A small segmentation model, trained from scratch.
Model: 6.61M parameters, 64-pixel images, encoder activation gelu, decoder activation silu.
Training: soap at rate 0.0042, 6500 steps, batches of 128.
Data: trained on Sentinel-2 satellite tiles (TerraMesh), 11.5 epochs.
Rows from block 6 of the decoder of a small segmentation model, named by matrix and row number. Rows with one number belong to one channel. Each number is 500 + 40 x the weight over its row's rms, rounded and kept within 0 to 999. All counts start at 0. Numbers have three digits each.
After each channel's rows are labels from the 100 images, of 14976, where the channel reaches its highest value: "colour at peak" is the nearest of a few named colours to the mean colour under the peak; "peak on" is the class under the peak. Only what is clearly more common there than usual is listed. The data: Sentinel-2 satellite tiles (TerraMesh). In brackets: how many of the 100.
# convs0: first 3x3 conv (decoder.decb.1.1.convs.0.weight, 96x96x3x3, each kernel summed), inputs 0-95
# convs1: second 3x3 conv (decoder.decb.1.1.convs.1.weight, 96x96x3x3, transposed, each kernel summed), outputs 0-95

convs0.35:470516448484501461519537653543492472491460465493543524464394431508518462432501493533512490457491514447491493438557534622532507481499453513470473564503504464440493477532468486477526555509534500496453474508495488458455485461490485548476532434453512516511532511544503438446495464481548427505
convs1.35:558474542461449545531532509532467542510471518540415557532538499569514512576493520532539462458499474462385594461425482469523480471498475433563473450495429539467519472559538520461485527502496533501526485453516506524503495509553472514425452554534570498434498490496522461566496470482531488484
colour at peak: pink (29)
peak on: flooded vegetation (37)

convs0.22:484497485481458473471532475501453499549547525488543476459450533521547570523468426491527507524509529518539506553483441479450500478440458563583509491505522524602522539566483504489514424454510468405470584430527510508564482427488533501514496504533509488452512480506571466434508511500487604489
convs1.22:501525530486477549509480532554547527454528472529444540556508489416479453468522573488463498545520547460562609501471514544504474454511525409487510498519488477516413466523573537476593514534521475471547522437525466461509464527503455447495514429456501471581502476499472539545461462520515477441
colour at peak: brown (64)
peak on: trees (68)

convs0.79:522521468531522513453557480528468488520505539482491555477539582491575548572523505483598483522451554538519559511487501455533490587540494510512436462495519506485456427590480509471493460505507550497542558484598541521567514509495522550532436519545436488504524557562501552455532493523545498512
convs1.79:554532583519551520498488506467503531473544437584466510457542489523440503553486434518419512507535433496466529431490472485521512433485485466515537473499494554523581558407535478522495525535493413478513485559441451509464522519516477476530517470396549504493449456532556499538456507514497545492
colour at peak: pink (27)
peak on: water (37)

convs0.51:481489514452470519530555505508586486529471489503445455464422528515493455475539496445464502463430484478521505480682563462484477509498485455548548474481410485535452472497499489486530499509466544499439487426501447467532475487572497485479511492468552506547513432537475507532470497482478485432
convs1.51:447459514581532564481443496470429481436487530556558486572532542454443502495492477569494554544472499507490605499407522511466549503540513513545502453510543504501459446534425569487511475460486466510433515518471565471473524452490465539474452518498406509494504484518468468532532457469491475525
colour at peak: black (41)
peak on: water (62)

convs0.29:516557558443510552456546451481461563509496429492443527571495525506462471469527450478443577497536547521563460514412425537562460540535519597506483464489481490474483434487502453482534502525477584489488526524472533505561496511475510504412474447461485551513457505518465489483518513497511416517
convs1.29:491460459512484490558535538527525466417411609471507527433515469515500453546425521472492489432493450498404512465551532535477479456475502474533492517481508471438546494475483476552461549486546470514552505489508436537480495519520496502577507515468613475554514548503559558474478489535471524551
colour at peak: pink (25)
peak on: crops (70)

convs0.44:431508514484458514491444485496464487444518429469448415467528493487493492515510553517537546515528545473418504422549516479514481511458526471500464501479562493436512491536559343420469562457504463539527485571488417521497556498476476477499476537515491466513497486489442528505482433492498552489
convs1.44:546493488456521458553473522471526471470462570570548518416480473482473478494449479481485456578465444471529453533495473474539442404457445497510495547495462519496488491479453535536529484503641491503506472487476527463458486527476493507437476432458502492536480544520524542530585529579523503433
colour at peak: black (64)
peak on: water (80)

convs0.12:551447479470515495461547484492461509470470498477432473507563543527476512550470490474441478496523433450474511428438466522473476447496499470529491559546466517502413491452515532569477520493483523462564439470427512518497532633497512467542547504443446540494510481511508465438521558444457468571
convs1.12:488540548544452444500483498499560453498467434539480457522454479432535470433515550492527475472580505589494505555491526447507503567442471509474555472493585432508560505510480553465565504445515499472545518474577497446522517475502496486609484503561535516469549483487451532493460508486504439535
colour at peak: black (65)
peak on: trees (49)

convs0.40:526517500479503477476517505525530493445446514498410492479444446518503357571490469447470535453472547479478432479523547458507468433509519509501428505515542429466473473508447464434471525428543504507504491471457467480538477460460478431498486451467507569462531516453417481518462521479493431518
convs1.40:470495478513502541532503460511477497516553448445581525493496541513456582501452502515447464536531547527511529575482501501529490478495458474512563456503504602550438533510521543552551481521526509500402487552540474500486527532549556580551541498527482462542480518478534492417594516513528592506
colour at peak: grey (65); pink (31)
peak on: snow or ice (96)

convs0.68:497568528492494516489519507509559511516542540525458514423513566479529473514511524524594536491511541519514521458611564498470547533473479422438496518408354483492491479495488518495441514519465542551484557499504566471597465524533501534525515476510486498492468521503456553522509501530518531551
convs1.68:472446451531488475478450471491459521482444503468587464648508538522448544461529464544451485529491491530516537491470505502490537519521499518548468439530576555536494523507497508481507497476455451511549469517488496523418522464478469447423416549450497542464535432546537468459456509428514478502
colour at peak: black (39)
peak on: water (81)

convs0.93:501473479484496515522465535538546552458518527518540456474560559490507521569491457523430498540527503546508477434502514550510528538419497460503492539493520457458511502547506528450537507462455484539499533541528522586484470448543463550490443448512499545505476474613439514509445593399481424499
convs1.93:437481504471450462479552463517487461496496553437483512448438448575493492467457525496480490497497596556446443568489505476497526548517477463538467487466527505511537570484570499544482439519440550508421505490510472483471520487518523470532474539560529451526589530400457525487488461564539547541
colour at peak: pink (27)
peak on: water (54)

convs0.20:503525463483467532508439519565494500533479521503503356515368527547572554532560537496488484448451477458522486487503532509493503475543480464481540444542508563490516542550516552509530479498407486476490453536489456459552435481517428510547473460510476462561469484489533466460512503504492481559
convs1.20:517442504461533514535551521487491478415529423533528523434540416502474467502394477462507547498497501514432477510499503509526453537466552484478533459487487518487498467473501476585499574500477598539428474534515520480527608476486601526509485493467526543452466466466467559480511450515512474521
colour at peak: black (40)
peak on: built area (30)

convs0.4:530491478527482524477472562520473505443523515509516509496407511504508441535470505503538529524495476553490536573455480451518457481547457494475470503459283515493490508509498501495533445549418531482531496532528459501515539515494507471510506544558453539534482480479515508517516540558442586491
convs1.4:519451525449550409454513482490507511462459481462502517534485585449451543481528515545446498517467555487525508572523539498498593500483603482559536504558554454502499504500465570537506609510501519499457415473503548488465514487535495473489481451486515514472519505503577496433470539421478516464
colour at peak: black (47)
peak on: water (52)

convs0.5:479468468452499490481476545504527543428510491454499537485510547474568516573542473507517486553548530508422463445544561515543490562440410464514513487501485532540508482543471467441536521475545523539495586540517466546448524420526470478524463488449476490546496489589505520474482539398486425488
convs1.5:472478543509506428493505524507509448549585460592421504542514492515459510507479530461519486610441521614555496531413475500507564509518549480485502493487513543505498538433504509510574489508490537463491522461426524498498500495520516552526505513506487444438556537407453515455492451525497543482
colour at peak: pink (47)
peak on: water (39); bare ground (29)

convs0.15:518513447518524517489530508535391440430550480547528564456489475525533563554492469462567497456506533468478437551511526551446501532478479510507578535491537496592498485485481569505506524510592550546546493504429517484487485474484483412477495491466487460521512478546477410518534528426520495463
convs1.15:505462528489462425574445501557471486465481535468455537486455603476516458456448529511527494513534520529490449538450460552536500418459462412512460528493499501467498411548476480513540497527486481514499622472502395502522508509522487527523479471506493490511518580511485492491546470562483578532
colour at peak: brown (60)
peak on: rangeland (48); flooded vegetation (28)

convs0.63:528519535525451529532425505481517495464434500504488478522502524488462499512446521549409514532525536498496502449494570478511403533421545424503430458549473454473452447521520549481527495451420500561523505473507501448500520524511443550497497549462486560525513485544456521455471559449496384500
convs1.63:489488507426547505525513458468518461487468473566485467530604484535444530574627473529508469543523520534503498488559421563447560498588488470508482515478552562549550564505488480517501451605526530534503550544437506501448480505502477460533472520496525465509536486499499493551481482509478462494
colour at peak: black (42)
peak on: water (74)

convs0.60:519537527517514469479511482478583510457479505553489495510558594491488491513562501533460514485513505517488500421484517550558496522475514488493436418531493490479447478560496480487511510456475436533523565548547473561566485476498519447472413447465528575543506511625446524496437525461498432468
convs1.60:466487516457501423523494544523478499536535510436491480496440472533527445515417557458507568496452500527528537533573470510490514540515561517473549544467477479483499559465432527508484487501497480461458448469476574542490525467580545517505582510567518454455431497364508457453485521513469504493
colour at peak: pink (30)
peak on: water (53)

convs0.49:515565489521478526502616506414489436509508494483490516423475511554441535506579467484477525512460492580480472519449473472464476573457476586484488524534477501489482510464452491474478568554482544509486527486444522476518468488512616461472506507481491587518485478506512513495560526477441578447
convs1.49:555409548509514554529477528533491495473479470527498497582527512540511473509462544535544523527545534460437495497484483551477478492614498430498516471384548526508569468512543527495489513514494495517517521480550453521504542508473503520432444522529531423458495415506433488559526495555583454501
colour at peak: black (49)
peak on: trees (66)

convs0.50:505451565499467532508457476472466560525431482434517450539520488477499429510490534469479479532523522516507515447521465523474550436506527461520500469534534534500511593460583493460550531516588480491400426471548461473445527524534570510469517423482534450518505470484483465522527481471537409450
convs1.50:499512454539461443521480521508484540457495443447474502455590461490450631500510459530471534522487427450462446609506497462535449453498470448567479467523497509537483457560511469518506498496482493498447528590523494512492540493504562509514524491460478510541447562581490517431492450513479530471
colour at peak: brown (67)
peak on: crops (61)

convs0.72:530524485440537472446505519501554537531511496431500487529495522542481505581550559478549476486511457559461551409509483492450497559499453451514508511481454511555431471465487560476452471504400519539453453524488451501528480523511483497539528537467453532523448426475551555420588531474487555492
convs1.72:469560572540511510478469477527519516566494424552478427480486534485476375464489453493443510442489515476569513481462440473514509524454533500477473487482472478524609489526479490549479581514549535524507462529465482447434577507471503447471510527504474529517481473522439461580430491524530515471
colour at peak: white (41)
peak on: snow or ice (40)