config = dict(
    translate=0.12,
    encoder_norm='layernorm_no_bias',
    encoder_head_dim=16,
    encoder_qk_norm=False,
    encoder_experts_per_token=2,
    decoder_activation='silu',
    optimizer='soap',
    eps=1e-08,
    max_precond_dim=1024,
    one_sided=False,
    adamw_lr_other_params=0.0017,
    final_lr_fraction=0.05,
    warmup_steps=320,
    adamw_weight_decay_other_params=0.01,
)
Rows from block 6 of the decoder of a small segmentation model, named by matrix and row number. Rows with one number belong to one channel. Each number is 128 + 24 x the weight over its row's rms, rounded and kept within 0 to 255. All counts start at 0.
After each channel's rows are labels from the 100 images, of 14976, where the channel reaches its highest value: "top examples" is what is common among them. Only what is clearly more common there than usual is listed. The data: Sentinel-2 satellite tiles (TerraMesh).
# convs0: first 3x3 conv (decoder.decb.1.1.convs.0.weight, 96x96x3x3, each kernel summed), inputs 0-95
# convs1: second 3x3 conv (decoder.decb.1.1.convs.1.weight, 96x96x3x3, transposed, each kernel summed), outputs 0-95

convs0.32 [ 71 111 140  93 180 129 161 101 113 137 162 147 168 144 124 130 120 125  98 102 162 139 149 108 166 120 100 172  95 158 138 136 141 110 132  96 158 107 106 111 105 150 139 158 120 165 143 137 117 140  66 102 126 125 159 123 146 156 190 121 101 141  85 127 141  97 156 131 137 130 108 121 111 162 118 121 148 153 116 122 101 125 102 145 129 156 113 133 101 152 126 134 112 157 101 133]
convs1.32 [197 170  98 137  94 150  97 151 126 123 140  97 139 151 144 175 106 106 105 132 123 116 100 113 138 112 160 120 139 111 116 119 116 125 121  93 114 138 137 129 145 115 126 124 173 148 107 126 159 148 150 134 109 177 149  78 177 112  78 143 142 132 138 102 137 165 105 102 104  87 109 132  94 125 146 119 102 115 130  96 142 140 149 109 183 131 160 141 151 137 111 116 144 117 141  98]
top examples: main land cover: crops

convs0.77 [148 164  94 123  86 150  99 148 122 164  84  92 154 129 138 141 153 113 130  87 125 103 140 160 148 124 115 123 136 128 160 151 135 112 137 139 158 129 154 137 126 144 163  72 161 118 138 138 166 105 173 138 102 132  96 126 110 149 110 150 163 153  92 152 168 145 162 120 104 140 109 151 136 138 147 132 149 115 123 143  97 102 153 184 127 152 122 156 167 158 127 126 117 144 101  95]
convs1.77 [127 128 149 129 177 114 150 138 153 115 130 130 155 124 108  87 137 134 102 156  87 162 129 127 147 117 128 167 105 119 132 171 122 127 105 132 130  96  94 133 115 104  88 186  81 120 120 125 112 139  86 113 130 131 159 108 153 115 149 167  94 126 149  53 101 150 146 107 121  97 106 111 141 134 161 104 110 146 141 138 104 137  88  99 148 128 129 112 116 108 136 147 178 113 148 141]
top examples: clouds; main land cover: trees

convs0.95 [111  90 109 103 150 133 108 119  92 154 125 109 110 115  70  95 149 137 166 131 137 149 115 126 145 120 147 180 128 130 148 126 141  92 106 141 119  94 112 153 123 129 130 134 178 124 143 133 121 110 185 142 156 136 133 129 156 100 137 145 117 101 151 148  80 114 128 121 166 101 121  97 161 152 115 139 114 102 164 135 145 127  99 105 115 134 148 147 110 203 174 140 138 136 103 100]
convs1.95 [115 117 117 142  76  79 133 126 138  82 135 160 132 120 124 123 119 150 129 151 130 132 118 135 117 154  98  94 103 116 105 115 103 122 146 156 110 133 173 129 128 148 127  73  66 132 135 121 114 144  99 150 113 116 161 140 100 132  96 144 153 141 139 123 112 123 109 132 117 140 160 112  96 118 154 125  83 154 114 113 115 109 126  97 125 103 116 114 158  40 102 135  79 143 159 131]
top examples: clouds; main land cover: water; main land cover: clouds

convs0.69 [159 134 118 148 130 129 120 152 161 157  90 140 115 135  96 134 132 148  88 141  78 181 131 145 145 158 149  90 131 145 112  86 129 139 133 143 134 136 107 115  92 111 128 156 189 157 125  96 130 130 178 121 114  97 107 121 101 109  84 154  81 165  94 192 107 138 116 120  99 134 111 128 135 102 153 117 150 115  98 123 123 131 147 155 132 111 133  93 125 158 120 124 106 123 114 110]
convs1.69 [108 133 109 126 144 143 123 130 108 142 143 156 199 125 173 111 164 101 189 100 144 116 164 117 109 124 118 115 135 117 108 183 136 103 160 104 150 112 127 143 143 151 127 104  72 108 133 153 128 139  98 140 100 127 120 180  93 133 131  96 148  75 126  82 123 140 104 111 168 135 145 143 121 121 119 154 105 115 136 169 163 101 114 132 121 149 134 127 113 122 146 130 136 126 132 165]
top examples: clouds; trees; main land cover: trees

convs0.58 [122 105 186 129 124 156 146 101  88 132 133 135 140 124  82 121 146 156 145 145 153 143 124 128 120 145 149 109 134 157 188 147 150 105  90 106 122 125 109 110 141 127 130 115  66  99 150 103 127 135 107 162 115 120 100  82 144  82 105 108 113 102 128 134 139 140 123 120 133  80 145 114 132 146 139 122 123  90 150 135 144  89 118 136 153  67 155 126 132 124 136  84  91 117  85 119]
convs1.58 [161 125 109 139 175 113 155 138 115 146  99 124 104 123 160 142 148 143  75  91 152 106 140 121 146  71  92 136 122  85 123 132 109 119 146  90 108 114 131 122 124 131 112 121 185 157  99 132 137 147 121 138 125 166 126 124 150 143 128  99 160 158 122 117 126 113 142 172  91 121 106 127  92 133 115 115 142 160  96  99 122 181 138 126 123 163 153 141 119  84 128 100 137 103 184 125]
top examples: main land cover: crops

convs0.84 [ 84 127 119 147 141 126 147 136 163 160  62 106 126 128 147 120 130 177 121 133  78 118 134 155 125  98 125 132 158 104 131 148 114 143 142 134 166 128 113 161 104 130  96 144 147 133 109 147 131 118  83 111 113 109 149 139 137 175 161 131 102 154 219 139 122 118 110 107  98 152 116 140 123 175 130 108 131 143 116 135 105 150 155 109 135 169 108 132  97 120 123 128 119 138  86 138]
convs1.84 [184  95 174 136 108 125  76  97 148 108 133 157 135 144 138 174 101 114 111  97 140 122 144 114  84 154 148 134 110 147 142 123 171 133 127 107 101 123 104 105 152 115 112 123  96 126 103 104 126 124 123 157 147 132 142 114  82  98  48 117 172 141 120 109 139  97 135 115 130 108 142 142 109 123 149 143 166 102 124 123 142 124  95 127 141 145 134 104  98 172 132 141 167 136 116 114]
top examples: main land cover: crops; flooded vegetation