python train.py --encoder_arch="vit" --model="segmentation model" --encoder_layers=6 --decoder_blocks_per_level=2 --decoder_block="basic" --residual_init="none" --shampoo_beta=0.95 --eps=1e-08 --max_precond_dim=1024
Rows from block 4 of the encoder of a small segmentation model, named by matrix and row number. Rows with one number belong to one neuron. Each number is 128 + 32 x the weight over its row's rms, rounded and kept within 0 to 255. All counts start at 0. Numbers have three digits each.
After each neuron's rows are labels from the 100 images, of 14976, where the neuron reaches its highest value: "strongest on" is what is common among them; "patch colour" is the nearest of a few named colours to the mean colour under the peak. Only what is clearly more common there than usual is listed. The data: Sentinel-2 satellite tiles (TerraMesh).
# fc1: MLP up (encoder.blocks.4.mlp.fc1.weight, 640x160), inputs 0-159
# fc2: MLP down (encoder.blocks.4.mlp.fc2.weight, 160x640, transposed), outputs 0-159

fc1.396:176104116120147060115096130119092090146161183093102126076198123124121132150136114146083085067112116135170155083101163078171140153162122145151141146094111114107065098142123189087114118135179109171148078072105168175131121160135106085085056110113118129083152124105175229130134138134123188173114125118131167103137120128159088146128137159091148141113139122140129143141120088189135143173095105200165132145116173126185133133137164171090169068100074118110131083117115119113079124100089166
fc2.396:155119138152156062113151089151113138117159129168137134149080155139110083136126094106102177177038142088142086187160134066113082124121097097112159151123117058146096129120177096153173070124182167123070139085167139134114161156168111082164182123148070189117132097155131178109155151095115194187176120098114150099079073182083148110138163120101126114124124172173083114133084180071123128120099109083098160132137144111126140118140108084109172143157087117147127135079151109136163134118112132
strongest on: water; flooded vegetation
patch colour: black

fc1.621:099156095107130185073087075123207130133138116119152106075119128187116186142133128116101181141126170149086091093102150062111138077114146125162154177202095153108127102162217100079146138080129132164126168169151104129141141120141129125171111166115112103123138163129138118152133097143124104128159055128160152150165080086121133106136106135146082057106072102134163132153117114068171094095153139120188172153129150126102120167135117116068135164137086117136091109113160126157127112201064181
fc2.621:102126148112141093131143134129154113143105091148208067111089121145094077142098078153115105139117147144163095135177142038086184166116138064144164192129140113209106148203117197136147057144124094114128102133122164032112101094203104159150102170144094124114158122106166142130106101113181105073117118113120165049124127168138103101155139136100158096111119111126144194090132114145174108116099142121126095154087139086115120139112156092119148132123131168063160126174120120112143122144149149
strongest on: snow or ice; main land cover: snow or ice
patch colour: grey

fc1.92:177104121161137084139154110141125083136121136121083125154122041070148150099154176106165139131120143176107193126085121179140129148165140090208090117104185121116161168097149116125107083139135129141135130116115154141085140162101086146102157155155122132109095157200186138092071176111039119075142119147131136141151120122028111084113110141136131135176143125111169128146085127107139135136157067129149134163184140130116109117080097169125084127073139103096087135142192191145157084123186129
fc2.92:113076090158101143119123111149121115117123154108088076211138123093148121103112105117214193121105212162127105034153088166132185116118134159170152129148153141104130102119133085098087130157149099150128161144153120118105103108107119122099161178161135056162139117102145097133077166155130105175095077136123122113120112083151150120137186110129129064181117094128104136172098087163097176181162135110173107140152198090141150151179127112174170076110076176116085130104140124114107138098128082
strongest on: water; main land cover: water; flooded vegetation
patch colour: black

fc1.595:094087147114099140134111133104116144102087123143185185099107123132099136149104144208151120111134120152183102128113116142127115105080116123119111127107073138116031126134106139129116174093198150121124058126210118120146123124073121116118088114159081136127177088067153114117131143166111105149147153088121092099039113157162099143159087126149068175098184109070133160143123079160123130150174085063134189136100109100096119152131176151097133145122141108121117087124157173112140208184160159
fc2.595:152173176130112171173058119160092146144141096101161089110148114138113099093106164114089078099098098138121101081152149142084132180150133128175175109087095102134095131150160133161133145136059089081111142147108124124198149176173116145155052136146109096103144167169107163120073109096127122103161116106141117089165144149139143081192124115186161122076138092160143206103124126096163068145147158049147151139134163084164172140110178116129147167095187135152155111118156134111082167071138122
strongest on: snow or ice; main land cover: snow or ice; flooded vegetation
patch colour: black

fc1.228:105138142178135086140100127118142112081158200094151172150179096167154208103163120118175091151098120183116105127125068150080162148121166146144133139139089146139171175159099165159124111066122079125122191155112102068116140203102078139102147153078125103148138124064131118148141152116131114175104097120114152166117148129118135125092099120130117154191103119178128148131050126167136112128150128088139090150175153082066122134102089073080147133169088130165069084117157142056130093108097108
fc2.228:091142115141162076117184064164065121131169121125181146147123101162152161146140117130212131133162207197160144118043150145144135151170136120111112101099139141162095153099137133074128090140145126160158145111169171113155185133130119101184115160101134162082074123112094161132130128118046086138105150085197122066039080121139103100113131112159128138133102128128124155099154136161132098190137117112047131135101106086153065133145118123154169092108128139144105122153156131115091099096110092
strongest on: water; main land cover: water
patch colour: black

fc1.612:073168153152108145188196103111143094151108113157081153206122120124139129208129112088087124169130133114113119120120113129134140170174115136127132120137164110090084152100154073174144138145082165153128110142142160070167088097115148151107101103081107115126163097104169081158094124154080104130141138123109087112092151128050179094152114079150168150185122061041106098142065125119080132098148081149149122143133150166175134093119037125159126102133175140154094103093107126104133096075137142
fc2.612:164110216165170092111131154146165163146146109178127123108129157106120146176127143052171169077089127099134137155109170164116115156065106105092094127092139138205137148197117168128169070136112148150114183126129083182149150142157106090093109151148116132090101128109073110132094121148107165140125164138094137156158091119155098131153170128102122148153146172149136117127174160145077203127110074107116027134116136148082171147140122185122088084113135189142077143061132122148129163117131144
strongest on: water; main land cover: water
patch colour: black; green

fc1.55:150115132102148084118167123084137116052152144113186146079101145080107103145194136105110147116112151123137109121103112105167157109125114138134054112135110190177174142091089165116106115143108112088033106114164130184124162158100154173128058131066067152087185147098151124149156126136093156115131117097131134153119203129161105169109162098131099140198136154126071201103070179167088119154147164087150170160138113098131160148157113099097152186091113116136108113081145146116090122117134130
fc2.55:102072141176102096110138119197188128173140088058107091108162090140136122123134160117165141130145185143166151131139082106190174132136145125133134098097130146110140092116112157109120134173121165165134139113159184151151124118086162105099169138104114075138149133128133150104152030119119128154161108159143127139065102117118141099075142091120109126070139158153084163160106149090128141133158153156000157112126171131097150111149155080094157133077182172149103119076146121089152128098131099
strongest on: water; main land cover: water
patch colour: black